Weights of a small audio embedding model.
Training: adamw at rate 0.0048, 22900 steps, batches of 128, held-out accuracy 100%.
Rows from block 4 of a small audio embedding model, named by matrix and row number. Rows with one number belong to one channel. Each number is 500 + 40 x the weight over its row's rms, rounded and kept within 0 to 999. All counts start at 0. Numbers have three digits each.
After each channel's rows are labels from the 100 clips, of 14976, where the channel reaches its highest value: "strongest on" is what is common among them. Only what is clearly more common there than usual is listed. The data: synthesized solo parts of chorales (CocoChorales).
# convs1: 3x3 conv (model.blocks.4.convs.1.weight, 112x112x3x3, each kernel summed), inputs 0-111
# convs2: expand pointwise conv (model.blocks.4.convs.2.weight, 448x112x1x1, transposed), outputs 0-89

convs1.109:534549530538561539496435488520585485477533548539502483521511534564504589431499535491574495545507553512520545490486466501548504399498545450499450551482467443451596502553507526540484468519591507515583511507462561517517451482515440520555480543492471506527542455513569499482517504470451469531505458503498480508533514495561558537527548466432
convs2.109:408528539501443451538481508513547505479442521502515490546410501497487494529513472460517483470524517488532499498486511467470437506526475431551519523421567505515497491453489370559529498510428471476533526490448461426453507414466555495452502479422423519495450537435557538503
strongest on: tuba; note D#3; note A#3; note F3

convs1.74:492436494443477540420502414485440483500500468458531500470541433509489436437488504470475500469492474576488414440521522466496547487477505465505515419563510455474453461467454514535520482527414544551406447542532493450471499500458480477539492448503510501484427502545463511519432443501446514467515489435501500431536434496483434473462459494472
convs2.74:515502518457500548499419432498463475430463499528531503465492451469513515491449514470618408477500528544555474431492491579572490495472507538526503524522505499495482466518520560508519537499474528401503504491493452451497491415552471461512494468555551472430536467473538499480
strongest on: tuba; note D4; note C4; note D#4

convs1.83:403449529552508478511471536564516508491491425484591493511481574442503449489530536570488453531453490531469496482485550480565569518558465504530441485505498498495545449488522500495449438453457495458462464476495413549581484579470462508448539565490509519502529460520531496498458475512503507585508488524538412465407511522499471522538508487535
convs2.83:531446369514454500443508506525517400514518520519422573542515481511497499450569483491437518449536493534452446514440531491524546398451501504490512477534409499547491477589414492519484526490591507499493481466521463454500479497412465468519548465508499525554460469573486451501
strongest on: viola; note E4; note F4; note F#4

convs1.39:534440481565466465447539454499462505502470448470499504531529523433497491505473529485482479525406471506502418399512509413552513535539521464495522472507445430485473495401505549490554508557471482480466442476543396504514540551430446533471524512523514495543479518545529521548414470572462527491508548503523483471510469563428479486488513485496
convs2.39:474463448489485448452491488455430454423497483498462498415522552585435529422453522487523471457492445478511444489535492511523506514434487585482520460489475402466542534451531515458470475461510548480463494504494470458493478489471492484507531475476430474430451446523489466515
strongest on: trombone; note D#4; note D4; note F4

convs1.54:522457491484444557514470493514467469455518476474516472453508451536439441464523488489420423489472446499515442490513541494504555502430451515447496463545524465455477481464450461525491415494436550526415491554499522481492467473513478445528480495444477472480501408450454519483496467477522466447475453411508499419534451461482451482425410459516
convs2.54:519508477582505541507504506449520538472502523507521531540503438534533464506437430555578560573471514506506531419482490479556587468503476492567417545504495477516513522460607554484544579569504448434480476478475474498607556426508481513526530498521527461510492504437561483508
strongest on: tuba; note C#4; note A#3; note C4

convs1.15:504440514495467456492409486527528481500508537457426475486479522471458555449485465465544447508538468424527552483482411464549449410519495466544456562471440470520529513511489519495504454520551477463566513514434467457423444491443458513446464524456468507524547465540541498450457520430489502514522438554473467455511548471521540499585512460472
convs2.15:431582556503502483547544551485491630530460478510537531478480522418451587585499578560514479503525463494516560460513496481443455539521444501462459510451530479477453489478493405567464511550506508542575547488459507484497508482504636491456576490510453556506437503457482532505
strongest on: viola; clarinet; note F4; note C#4

convs1.34:541460488541472446434558459475468566494443471453479493528592516441541528475469527501556560533468461485485474461565531452522512577510500429467579513531463467471511497495508482457575538555532454441521479552535445521507569548445480518470502508537524542527492538467499576551456471569431525486467539514491492503541512567472493472429475535471
convs2.34:482497478493525452470525455461479457473413517416405466427499485565529495419451482439544493460466466530544442516500477525558487508467486518469518510508468452471513532483508530479422521410499570457499484499479512503458473492511479510479513498514463497452468496540476445420
strongest on: saxophone; note F4; trombone; note D#4

convs1.11:539502445453484532453481451476463475441542445505462405481479439546492505410477500425519520487512526568442428481494431505455495440468505472447488456487464458453485436487490544537495505511481506518472439487478514423470459464525472505538425431501400475488471494506494464483508475476426474468493467472383486439549447505506496497490509488457
convs2.11:477514526492452510515445448493481486438473561529518506495488508497516540516480442508539483475547562529503463468436463492475493482507444461569587524481540473563411455481511486549518506522470518444440551527508431479511545444479460495484519490444515476502500521395553500513
strongest on: tuba; note C4; note D#4; note D4

convs1.90:553444517437475522487489506495454534518472466425501516460571423516485480550485472491529538464516467532487481527557491555446543453503491479554543480614468499509418539512484507482547471491473489489477430623549522441463511508520504476486513478459557524469453498549477547495509580469490493489608451539506476469614523490482504473535472497492
convs2.90:510531500478505509475422445468467504502478526518495534455460464486507563537421535512568512506526516517589516517516432575528505532487533564520525502553447447552520438531488512482427553461500573516486542487524507475479467455542433455440521479555544533439482506473522472470
strongest on: note C#5; note F4

convs1.26:563523482550494566545462462552469520429550579566519539459524579551471541473500440518495518512536503532583447489495547468602541486520590499465490534553544522427445532551538467542485503477539554575530489538446540505523458474488466500552504516518454507473585494528488486480474463494496540543454462463502541471530500482557486493541452521482
convs2.26:420496533441495472523457503499466478466428505523463483518383483496439554469493508462532459498552470484544486605498468511553409571494488546523548500466541509523517464509512398496516530445457529488511543490435505446401486439490537530398481518465456509466474480519547491447
strongest on: viola; note F4; note E4; note F#4

convs1.99:568503481580534423476527463479535541484459460530506483561544574455566563434458523499585537545511512492546522468530520483564512494506506450508554571553479507456532518542534483444497501489563432418557433533507473554525530539474443517472499527535505539531493543496485548499467478532375505523507527548496467532551500542506550479478518501474
convs2.99:455552487502477463522502466529518466511369547462421479458465456533518501471530490467467548469449467552539471542470500559543481536452497468485564541500480515508467492519552540495416554411504564496529528459451510478480471487525490567448472503526467528506501495507482425403
strongest on: saxophone; trumpet; note G4; note F4

convs1.43:547496505477521432468518485465542477530427511448515474519549477435518563482485509476538471501469503547478554447532459470451539421524476461509484514575450468530533544470511532454495500484546451465569499569507402479472534458456434500474490500459496455502467414528559515497454524493476424456554501549460415483569507496451564532524555450479
convs2.43:532500480589402513489509513474545499535484534527472468475553516488498518587477446547469469518493540458480471415426454465432484464472465455510515489455443434529428476445473476529459499550472508514519490509448452404545538521504546441513525468400484497494478486441513519542
strongest on: bassoon; note C#4

convs1.93:515514507559497550479456485570488495457556543531504474493513548566453557433511483509527498553475506516497514477490474470585498434511558463494470576483475433409530525561439520569496492477575556560563493507461539495541464472494444504571504522501465506495590466509473500478486392473438478555465459489522500491526532528547554539469488467455
convs2.93:417533549485468433545423521530482505424446535543496459519417501519488529512504459470515475470562489535552501491491463457494453488505448451541590490446545481542507458490480412523511517481440491461515565457444429394466506431479529477436495474450448501494443504474550507492
strongest on: viola; note F4; note F#4; note E4

convs1.33:453573473556536464456539570499542507523491460556438494580414466461536520489529557482526591575502530451463562517471474527530411506517528520510489532426476489527553457530469518475492612481519461467531531447528509511459532483513522492461504503545485504501485557498573449548545525550515527477519565550494532495430510543518529510531567506524
convs2.33:470473427527507477555494489563591508553452504461456479526469495526508486499540518555485518484502469451498540525543520431443505518456474469565544467513482487531507489566476529513516468456516507512417483454467462511498418548478509460495519448478491503552381423505500489488
strongest on: horn; double bass

convs1.104:458474441527505510527423546582454409470535494506528527499468526516483485506565495550451446537518512500476464522467450512539514452470506546500460542457504517471513486492484444554447453496485548508476517455451507509513453393519501452534552518443452429499545454430434450462510467452567493442441454465491486445457517485527501494439455420544
convs2.104:517443504575482465522482483527472482443505452436541421482485465482510452477492474565484515511505501498480496508548554501526474543484475467481509508479547553464516484516566530456509508455442409447469514541529520441557495464522499562487452549487559489508557537496462454495
strongest on: horn; tuba; note F3; note G4

convs1.100:520494551470420509548437474515443468462526501508472495447490485528408478488445442450522463423565437537531503523485469510515515381458490507531478503513489560478444539544530515523469439464487474492489512530445507426429443476504507540489462516495445512514485471582487490447497563426522495543555421542472497480556505461534476459568515474475
convs2.100:448565464562526473502499525560464547483487509588501444470477490457435548550452507510530500510503526472517549513528407478463450489477483527517506547481523461524506460513510479576476507478420555513516535552484488470499469478551488520494521474546487536507454492409589548509
strongest on: note F4; clarinet; note E4; viola

convs1.47:518426512453477557471514427481445524447468469413519538452575470535488444503489458503513518472511477543485441525559553524458550499445470444497527493603532481445464494512458465524533482537436555536433482603531522439440522536527496485580505484479513521524481505511466546519488478523509523483538484469492478498557480506508458402478427514444
convs2.47:522520500465454486484445443499450516459438505515470437414495450479475540547412498484590467492522508516617501518500484572550463520471539523497493519495455486472531421505461547490405526459490558442507505486477518439458462452533478467511533486569549519418526489517513480443
strongest on: tuba; note F4; note E4; trumpet

convs1.8:532485405443519499549484527487474436468519478522435530491508505523514496524502446457523468440542524475489491556487396531498461445492511552486481501516444547519480519548518471518475440473486469458510569536493509486465494414568505511516474460395489414511438434473458475466549501437557409456486488482540479459519460444570492515489475447546
convs2.8:476480539556429533484536473449545507557496452483518487482552547406536532523517449556486437534450520507485440483517580515513485522519506430492465534390597493487469509465561477540512468468471450542547432557512526470495583455519556549503554524461553487504528564482478482531
strongest on: note D4; note D#4; tuba; note C4

convs1.82:501487526540450435482457551464434448511479425465476487487538500449493408546521465529470496502461463452458485523511455476559511478527464506521509478528482473498481412477527530434468513522415388431401452551459497460482486487510501513418517519516522520512498506507398522469507472456475499476469499476572467492463477514511435558461456430480
convs2.82:508438469559566505517483503507433508428490443498555479387473462562468456473458482502515436480484537462475482479528509543546475503382507556479466464505529489458613558485534456410455487508475500487494486576533497492511481479519533549502447568502516439500485550509504521557
strongest on: saxophone; tuba; note G3

convs1.14:542466476476432488521427448534486459477501502454453512429477508502391496492441416441509449421532453508528505502473418505498480415495478493526453520489474525476441551517501493506446434473509457482521515507439498432416454490488494515471442493491451491488519444562533469430483522431522475529540434552472481462538524438501488476555503457472
convs2.14:450524427576538487550566516522500586504492508556506413479507452491470570563451482515464492539459500446468581504551445461455467510464477528484468488522512450492457516479515493532473504502428545530502527573497510495525503501533500553519532501544472508553434502416520551534
strongest on: clarinet; note F5; note F#5; note G5

convs1.84:508433483521436471416553471516420545507477464429478483498573506451495499520479489507528547507436453499470451474567484464539527550523491381520560481543452463495465481480485498476600530566496479427491422560577458511466567527465466508472515477474544508498514511491495556570473497553437488486505534518522456489524517543461492496429486495513
convs2.84:501465490501537461458516485454440454414434493477444485407490515561486510459435508429529478479483467503522426485505488519550502505450467565456506482516457405449550519486513493469429514453504539476483493514508464492488492528510495499494499487507502464428469510516458424472
strongest on: saxophone; note F4; note D4; note E4

convs1.88:519496486501473502538463508563508499514548498515553456504454492535467454418449455516509513464493502513484510495462490504506546445439501540486473466450522476409518489482538532529453521475475499562493486471431505510543444470511455515517466505524346521486612502472488446453490458484454495503454473543356515468550434527545483530515546496456
convs2.88:467552489488467469500490476531481497478459508566503511530505475487489515513521420497488489420616530551474496543429500485432513431503459455556574534488505483554478438549458475591491473511523479481537591498540476445481478494450486484401506483499502558559478510507522513501
strongest on: note F4; trombone; note D#4

convs1.78:540512483540487476509579537458479522548486484509505496522561555459508484556530480460471497482510488531574491485549495463495478509571506529519548462515456469548526458437578586476520513569475484472474505556528439469491589533505505570499470551538549527539491530509503567577490494571541525447559590504578524470530423582480507533510521520530
convs2.78:451500484464366448461458472542456455494509494517450480482544536517476549471458478521506479454540467515468484511451494494512455526462456482486555493461513464491435512438469485509500455539516535461496476433456527435503530532438460450459492519457446539480484457547492521466
strongest on: cello; note B3; note E3; note F#3

convs1.18:475395466516473461525439489511482513461461517451626478517493529476460451425487499584524473535553457548545436513483547483508596504532471483499489438535546527464519476525524482483430456458477501558473464496422526490551445513491494486526550483524449531474510451490500470443478471488470515502546465509418515372509515510515454482525508518496
convs2.18:537509490497458514485510435539489478509452554529469531531503459477486470471521453500456479456572524584432468506437530519471510428487411464545516508537474498587442491597437481523509543538535481459492557455525460459520475487456468443463527524465479551543430488542550473485
strongest on: saxophone; note F4; note D4; note E4

convs1.66:546429481407453541496443444486457468436512498425527436453505438528460526409476474482507431473503478551509463465488486480465541454475448443495466485520502468477472518462493510526499424512511537538517441497481494458482448458489444468553462463448446454482494433528493491455465482450453434489495431502430449415543490468488519472514500444447
convs2.66:492533498552456516498439501498523514458479564550503518478515476477528538560487391512546502519530552526498503418417463489462517445516455470567542558479509478593391441478510469547519526558481518488474527524463420465567544468499510481505559443473477490522461494395576483531
strongest on: tuba; note C4; note D4; note D#4

convs1.79:476512499506541576444547479517521535481545459529459529521547486570543481442551482459521542518465549517467460493550513510489502518472560491479538508518476430460541452539412477574551548568467557565479497569509581483488544537505452513595456489511468520509431520477529534559505444558496534489518546457480537501505447513584473455484507524431
convs2.79:488481534464525452454403459502488435481362511430419466466470523504490532438458501486578415419489488518550430532492516532583430527484519503481488459469517464504526460525549543507525516411465517453525497499482536506475557471470502544516500529491488500466464529540531469355
strongest on: violin; note F4; note C#5

convs1.19:540535538538543510382560463480547551522508482549501475533562542512536532447530556489547558561488509571448474462543525493544549512493549428439567510558514430474521497488461547503559545535506495543504455544524505507507562532473446550520532499522498537521479541503535542570473438574423544510496547454514518548545474557498503505516494536464
convs2.19:470493543443479474475403377495479452391444555454424506485468479579486513460480502413516479449531514550509434527489491526516477520479486477483541485512483415555495496504497516502497527477477556435485530433462408468491539487482430478492517473456493506442430491509531456396
strongest on: trombone; note F4; saxophone; note E4

convs1.38:422556572502546483502483582523526477594544419547508517512469505486493461535504527537483477528425517506443566516481468519526495451529530473593443500526487480571529466476515570499488466439436478457473485499519460548544500497503503523475532502440564462487457451558538475486493538474471452535545477561525471554508513532513503609574532456513
convs2.38:507464453506523467510512509517539472434492505508466519496482453514499462467572498468469522495496473471483469484532476476476511477475489538514480428551412442524538490534459475431448495458494470509417456490511459510576462494481428439481478512484438492497466454520536412522
strongest on: flute; note D5; note E5

convs1.23:533431449427477509463480435516454480481481526449582454459525454506444537411481507534501454509503469619499460468504507471466592477452486454488488499544511457443448516467494508519468449468524519514525432521469482498539441453493441473544510463496432464456525486497486486455482462479425475459497459491397487447541508478454522467485476484423
convs2.23:535496507530443528466468446513495473462481584544484528461513455484512513526512409484495494483524555560471510452418486495443516452504416457510545539544483470604370487509492478533496557544509513459428568500508415491547546464493454462501519486452492509506467513454573461522
strongest on: double bass; tuba

convs1.73:426487527483499468477537504454525471580467423507486543532454479463508474580564541513456489541482493463381541517480488532508473524573498549526470499522546486592502431438490520435483506465463455479471545497539419501514537544503517505445510483503631498487463481493523462489515562502555536516531528525557509517465540511433497527528523454558
convs2.73:540403511546469511501536500478562449530513519549461552526510423478484504516544522501479545512496525487439443491526490542474534462448524505509477415564469446522514533500438430488480486519511485526439472520505476499487510503414475435534578508434486466513444452538524485484
strongest on: saxophone; note D4; clarinet; note G#4

convs1.40:493490460404521502581414527526483422498494487482542554467524472514501456545499469507495448440535481559541500550495434517423568431481500544524444499537493553518427517515522471509477447503454499496467549528470495474518421456528512449511517514430463460457446435543491483422523535426541452493503430517506523488524500433511440461514495446525
convs2.40:474451537538468529521502486446497500535505448470493463456493502421472523511500477534488415541479484481476449447546564513546426508481493490498501512454594518492480514471536459478472493464422467543556459499479574500479497487505534500521512550434530527477518519488488492504
strongest on: horn; note A4; oboe

convs1.32:485488503470475444469450463538509438545496508460449479506418472469471495528489474473517488493532476456522560490437391492488454421536488482566415530478424488568501505495468532519470497483518494426515514501467452420419453484479511502436478518487521473507530477553553421424485570428493497523555453551483476520501558468504513515566540451494
convs2.32:480546492541517504531540524502489588498513460548526510468488497447429542573456561561449505557494496427469584426564401460399494507504479502429479465510530440482478506469443446481470494543448479559552518488482483527497481515477556472479516502488479568541460488462486562483
strongest on: clarinet

convs1.7:482537465550517512536405544553476413466548483547483535482490564524481498523529484531511469517515519482489478534457410526561495456494542538510446529461469522485486464538502474550409443487489493482485528483427540487470458392520518487513525514411479413468540434492460468472527474439546435523445461478517510513466496478574485521490437430513
convs2.7:494422565501535461565509519483482529474503459404572401507460497465431514486508502490471445532443533452486470539543553455525458582470504482504486486511583537493516510519549498439523436456378437503499433545545548481495530536518522559452452558464555440521524531495488494528
strongest on: horn; note D4; bassoon; note E4

convs1.36:486455540535498441481483519496506485503458404483532502551487517417523451527509528511441445514417486519432530456475535462531506491589481509520452477526508469534509449395503539433487469482435461466455464495521364503540492536460458526418500538517539503488463470504520489476437529504516517560538496518529445499476500524407479494515543452544
convs2.36:525371352513473566408512495511520428512536495510453545520512462524493493446567512536434509512487496488470429483460479513512537490452495547522487447539448462515508540531426445492474458492565496515481448485501475477533516473411486455513551520461475490518473485570511455488
strongest on: note E4; viola; note F4; note F#4

convs1.108:517543546486575513388558479415570531576459444544545505533532509500522540460508576499552565526487541557419541470518494479448553513499517440488538515527462439504540481470456529473547587534520458489530483523518485568550519533488484517512514484540488526503444564544576505533497494520455519518514516504475531570559484518464525527498543527441
convs2.108:465465521454452497457439425476506411460474551463393515468502485551518488473503478450523483472494507532543431501466466495506481501500473445485507496498479430489471498444522519524529530510466529464466493456410471485527536493499418462513476474411463482432497475507517442454
strongest on: trombone; note F#4; note G#4; note F4

convs1.57:588520461537537522474468443500494545468532515535522516511559501546523566433500485515538515527555535540520468478534507525574581468473558447443531546597504511385515577551500466535528477487560518547555463561494535522505475476501453475541549469486459500474509515491522527471490437483440478494542444491455493498586490493534540490484506519406
convs2.57:488521533464485462506400427503503487504414567504441505501412431521477502489486493426529498497498516539583498534506464587535430531506503518509541511519503489539484505489504490496471600465472570465499549422437483480482469421513465483468466502494491550444472508467532462409
strongest on: tuba; note D#4; note C4; note D4

convs1.60:526618493568561541484533597548558500502583490609461544549459537541512517485549512498477539552518541471485554517509460508594465504509560552500514544472520469505554515517472486530509559501507519564507577451489514512501529476528493506520530520547486506530542527451517485533553475511563566520430534508500570552433504527534519535478501512538
convs2.60:481428485524475427567483441540510460503450495415465481490477446535511455473501488535510475488494503496495516511556541417472481513538485449454511449469540499493557474518531532497489456415465503457458497482478495488554519504520499515490468505449538477570475515531490479452
strongest on: horn; note C#5; note D5; note C5

convs1.76:513482482481446511491432521516451452420530507488476461450502474518426506420488418481492391455502463500510508495497530500519470450485488475500459515495526489452483544526484489506472365451514505521508522526450518463440463456513467503495472456451417474506510381537467523457490454446502456449494408508487456406530521453499510498504477457523
convs2.76:443597519611479489501515526563518555524460529565520499501462473482494516511454474531492520532500506481526541479511425515487463517540511506582459584476513496514473447475539467547477560479492515487513583488433483444516513412500523514506533493546482501461426494430548470491
strongest on: trombone; note D#4

convs1.52:565437488426504527476531456459459551494463493457521560469574416513519536486497507485566556492547513564507454516553518535472549475446520437542559480594484521459489552505520468488578514549522512519524477609552519469484501508530501478519498474492472548497435531541536540513512489507494500439590477521449499469606504483493533439502486522447
convs2.52:503532528453507489472455457495457482446424527477447478435496469491474533478455498474604498479516512541586471527472503571577479517473534521490503509513457450495512456506473578491408534450483566437487528475485520474477454488531458471493520490580537531437516485501505481419
strongest on: note F#4; note F4; saxophone; note E4

convs1.51:500510499455519477483463493451516451561472500500557454488507432472439510450494530527479425510468448559495511454477495443475571416500470455494446500528493451512524501462466504436445460471502461494518464529469473504548449436424409455486511457449456440455487386477518470460457501452465419483533449505430462470515522484469510497514510427468
convs2.51:496496451532424522496500523461543506512434544540472538528493424489538487519532435492530500487470520567489527465438505498420551455539418491544472514531485508550410496530487465543493540529516480495455515471478419514565540400522503442542555442459437473516432481422550475524
strongest on: note A#4; clarinet; flute

convs1.48:491536479493522491505461555462464471513500369523509507493528472508533444492494524470523480480494533545392502547494441541468504411483457501526456504497427512500482470479485457493472470515426483444439490545512503453440459427562533467500487470408485452474397416518500488475558528455535435482497467505497428473528494449527505528485507429487
convs2.48:521472494533503562545447504477475542450500420424526387508483509475536491495510479553532507501553525491472549513492510494562489533464526482455418469484500512395539489484525512459517505480377483416538453552527526459486527518445467562485466530520489405510527530468464540548
strongest on: trombone

convs1.77:510466398532500532517455525557485438440498471503513469460513533507480434437455464480505433450459499532552477484470468489547513456473452488518495489502451476425466510504487481550444417491448571454457453514426487478477480432505464462532461507459447454450495451522479508474490399478513452429478469501481470409560452489554457497496467450486
convs2.77:477472455555512591430480499499464430463494464515503494478540465493456475475450414571493532527503448431505481478463487518526522536449436507471464544501501518447493516491569604489509570498496475404501487498520551466608518511522456546488455550519535487504568499535508490498
strongest on: trombone; note F4; note D#4

convs1.64:505579515570583522508507546520625456529539493569502500560475538527516559448546565480544553550512542575520559504473448500544503467524529512458476560475445466467604504540483555542511572521562502507558538472487542528524498477521490561530484540527469499512502491492557464533524489530512494530481514502519533532487488557567555552510548463470
convs2.64:417494536466465425528461466515479500494480487486495479528464555550452524499498496483510470464503454488527530519528501427496459526496438453471554447396553481501509521458485506537537428486486489479491495403414500438442511471466527461462470464411434496498419457505511536454
strongest on: cello; note B3; note E3; note A#3