{
  "model": "audio embedding model",
  "dataset": "synthesized solo parts of chorales (CocoChorales)",
  "train_examples": 39062,
  "time_shift_ms": 100,
  "n_mels": 64,
  "hop_length": 320,
  "input": "log_mel",
  "spec_augment": true,
  "win_length": 400,
  "targets": ["instrument"],
  "num_classes": 13,
  "embedding_dim": 64,
  "arch": "resnet_bottleneck",
  "norm": "batchnorm",
  "activation": "relu",
  "depths": [2, 3, 3],
  "kernel_size": 3,
  "stem": "deep",
  "avg_pool_shortcut": true,
  "widths": [256, 448, 784],
  "am_softmax_margin": 0.2,
  "am_softmax_scale": 30,
  "init": "orthogonal",
  "residual_init": "scaled_by_depth",
  "optimizer": "adamw",
  "lr": 0.0048,
  "beta1": 0.9,
  "beta2": 0.95,
  "eps": 1e-08,
  "cautious_weight_decay": true,
  "steps": 22900,
  "batch_size": 128,
  "epochs": 75.0,
  "lr_schedule": "cosine",
  "final_lr_fraction": 0.1,
  "warmup_steps": 1140,
  "weight_decay": 0.02
}
Rows from block 2 of a small audio embedding model, named by matrix and row number. Rows with one number belong to one channel. Each number is 500 + 40 x the weight over its row's rms, rounded and kept within 0 to 999. All counts start at 0. Numbers have three digits each. After the name is the row's rms in percent of the matrix's.
After each channel's rows are labels from the 100 clips, of 14976, where the channel reaches its highest value: "top examples" is what is common among them. Only what is clearly more common there than usual is listed. The data: synthesized solo parts of chorales (CocoChorales).
# convs1: 3x3 conv, stride 2 (model.blocks.2.convs.1.weight, 112x112x3x3, each kernel summed), inputs 0-111
# convs2: expand pointwise conv (model.blocks.2.convs.2.weight, 448x112x1x1, transposed), outputs 0-223

convs1.51 098:517536426541476486453474485524539508522506398486473519478424505477518455349516491498538527482376484428472506558482433488521444531503533432511530482435443474407481467462491504529468443447498488511467399496475486545512514487538486550471505497469470507489498470479528509460497462472515509528494454514489523462531495488537408527517507490550
convs2.51 107:489475470527450500447502517500457491455559467561443570462560523486444540513557562543448442500442496494549443459522534532409498532432551573480483552547448440435448504509485512475515532527585484542518534497546500545550467544492507527501413482507467471523482499503498538493502498483528472585498415497475531503489489502478489468454538518440507461525551550498415504503571484489587467497393514438452501474476485478550528545494483511520466498517524484527506494519478569492522458511464399471489499506506505512493536607504550432531476421526528517535596478456446478539446513464503484408533479452520470431508486436494492420483544498560459440441466520601485507443411494431509511503365
top examples: clarinet; note B3

convs1.39 097:497492427415492427429481494463517490490452512492476505487452529486471492495467438486494459513512474512470456442509527475482463479470537448554534410521405475444541488480527602458487534502479524492479542529552500529457523493539517526519408474532464468486548405523507431488504540493541553417446484467435521532564513421455495535494503523455
convs2.39 097:515530504526552530479441480558510468562497521509458508470390447518473403463571476434475504541453464516513491477462487485540430522506511472480472441544461526449545448454502461403503558492543487501553541415429491471487504486418494512493443547508486513476546510596486466466500503566548453499480483508418458529468450501521515525559468406478512569439459425451548508541466521503467470473463527498434502479449490530495490438524474459541478554481514483454457528544521432472521526552458514536509473457455436524562397445462492559476486484502548435430493491448499509456442491452481551412498435548452448539531457481503433467501451486478470518484495513458503495471440530441536489499484
top examples: trombone; note G4

convs1.44 107:526551497450545551543485434436473546531484525490505474430471488555546460536537498493495584444524415481516507499502440524478500568469507528575467537411550525475463451449473545507480515491407555488488477514501513504522555502458558469462541485448471422523455511547465473443431509526485416412499485498466506505505468484472457554516482443483
convs2.44 097:539433596533556505558534446467461532545493460479471526530454502467497519570549595527534384489556518515509518558542483478460468505523479516526542503517543506517468486460474423514505479478526511531485517488464484516468532467483522488511537474506441441500455531440501443443494463493502527485555483509446465444505470548544563482534520499461492496547547478496457463471488514531515490447540491523541534459519464477456574466382485449512470528555506508508471503501467498415435537434481526455494461481518449487446470471491554457507476492488484539426479483468535505518571494465471492460510473510507541547609544473529459518589471454486496446489493494490453575458527485559439497552455
top examples: clarinet; note E4; note D4; note D#4

convs1.65 106:519494514475502447473476446423507513511442457534529526507415518538492502490480543516496508540490460421519427507468479560521536509530442574463465495477547477488472466401513417453484492465398483515510462475476448472510464438511532451514505402509526450518407518487479534492491457511510462427509559422497490478541537481452454437512497530546
convs2.65 095:511461474514522492491459545515445503472509590506484527469503562506550519459484481488500502510511545459510460563476466442486520463497516512559508511521513509531491542470589493620512447432445448544426532604566444574493427484450489577509506419521536532470508507473524458565463564469467485422499506454472497473444496522468445518470533504495453460478432403531493489466513491484526611467518486442538514530521652475456486510530541562497444429504433517597545518375562539489480480445530531497508516476577582528462478441517532454485512543543462555510460553564510539529566440495523501537473555451494490434487479477507464493528465446546536518528516434579558449550496499526513492510531
top examples: clarinet; note F4; note G4; note D#4

convs1.107 109:562504518471481441520524453463450466479447485468505463482475482529556471442461518481469464507496473472468537502501521422529452570483463474530417429571507531488437441485501469546478537542402523483476452480509568444495445492460515441505475469557513479500422489556456559515471544450525506425486567476533520520571461464442568482451489482516
convs2.107 092:445545526545537515501471439526431473472458525445463536487507473496541526547544455522521550560492446415434536458491495456551493519554461445467556543480503434510456474545466539507448608496537496491534541493498512487528525548492452527468548529460487485493503467491470474483474484551498488558574565527468524497501490488560502568559566526470537526549504539480516472540545479504433477466484543436453500447517549580525579487480598507548467550491561496496453451475440519476441496528594472540601521513535528478457519534487478553519519526488575480551564467457480511439536511451471497429509514493447502471539443440451462490563487528506501491444546521506504485435480481461475534499481
top examples: clarinet; note A#4; note G#4

convs1.74 090:531499461513458496440491484472509527507482546480613504517450564500527418445478542489519541523479443428470500505474481536468510476500491455546496474463568410440489554525523482481575429576484453500546424508530441503543543484564516496509494540539544396459457517442501549525474482472527506481477513558525521508545529566512547524539510552543
convs2.74 092:478507510467475517481527533498522527474522506592435497495539489476423534509480567484517510467490501471489524458560464470393494505428502518541519523517490504519443489534493485507528522494509563537454539515532500537501500477494492539530465491480490466478529510466480457537503473490493473542477445474426522505470471502563601395498471485445527494492520533484456580528519500528528509449437503496505615466490505519625502548505447443447540535531469520519485480601536576539486470495478475419471428439546508480508531481507555475557503485529524538547551444487530550479466486460493472469506437420518500481534580485523515423475518497508451496473463522530486523533463541482506464513469
top examples: clarinet; note D4; note E4

convs1.0 085:498506496540498495472397524549510518533569529500614472519462519527523520370485459508506510523432524454434548488476502465524532447523545512507550471497504560438550559421518410473518516479502444530461429552518479484515491510525511549516475530492571538445463521494527563442523484466459556530540528515532496490455474471446525518516457490551
convs2.0 099:504527506511474481351426489509411468463568523510528530453521487545480526548538436496521560491594485455441519525493471441440488402485511469456493547453426450530426492506484568479493530527523546499488527461496490519566514550509447491471454481498535473526453453501513512513441455466489503602550428500561543563464433518580458518519531534518522517582522539444456465485563460530469507489526493494537486485495500566490532491482531529474452493484526516520546450508412568429499486477561440527551536513504524518445477546501481537489554524522567493587615516475420486498495516435477544533486522452520506429488503477521487506541511494530520548470523484551532397499486501493458514501505
top examples: clarinet; note C4; note D4; note D#4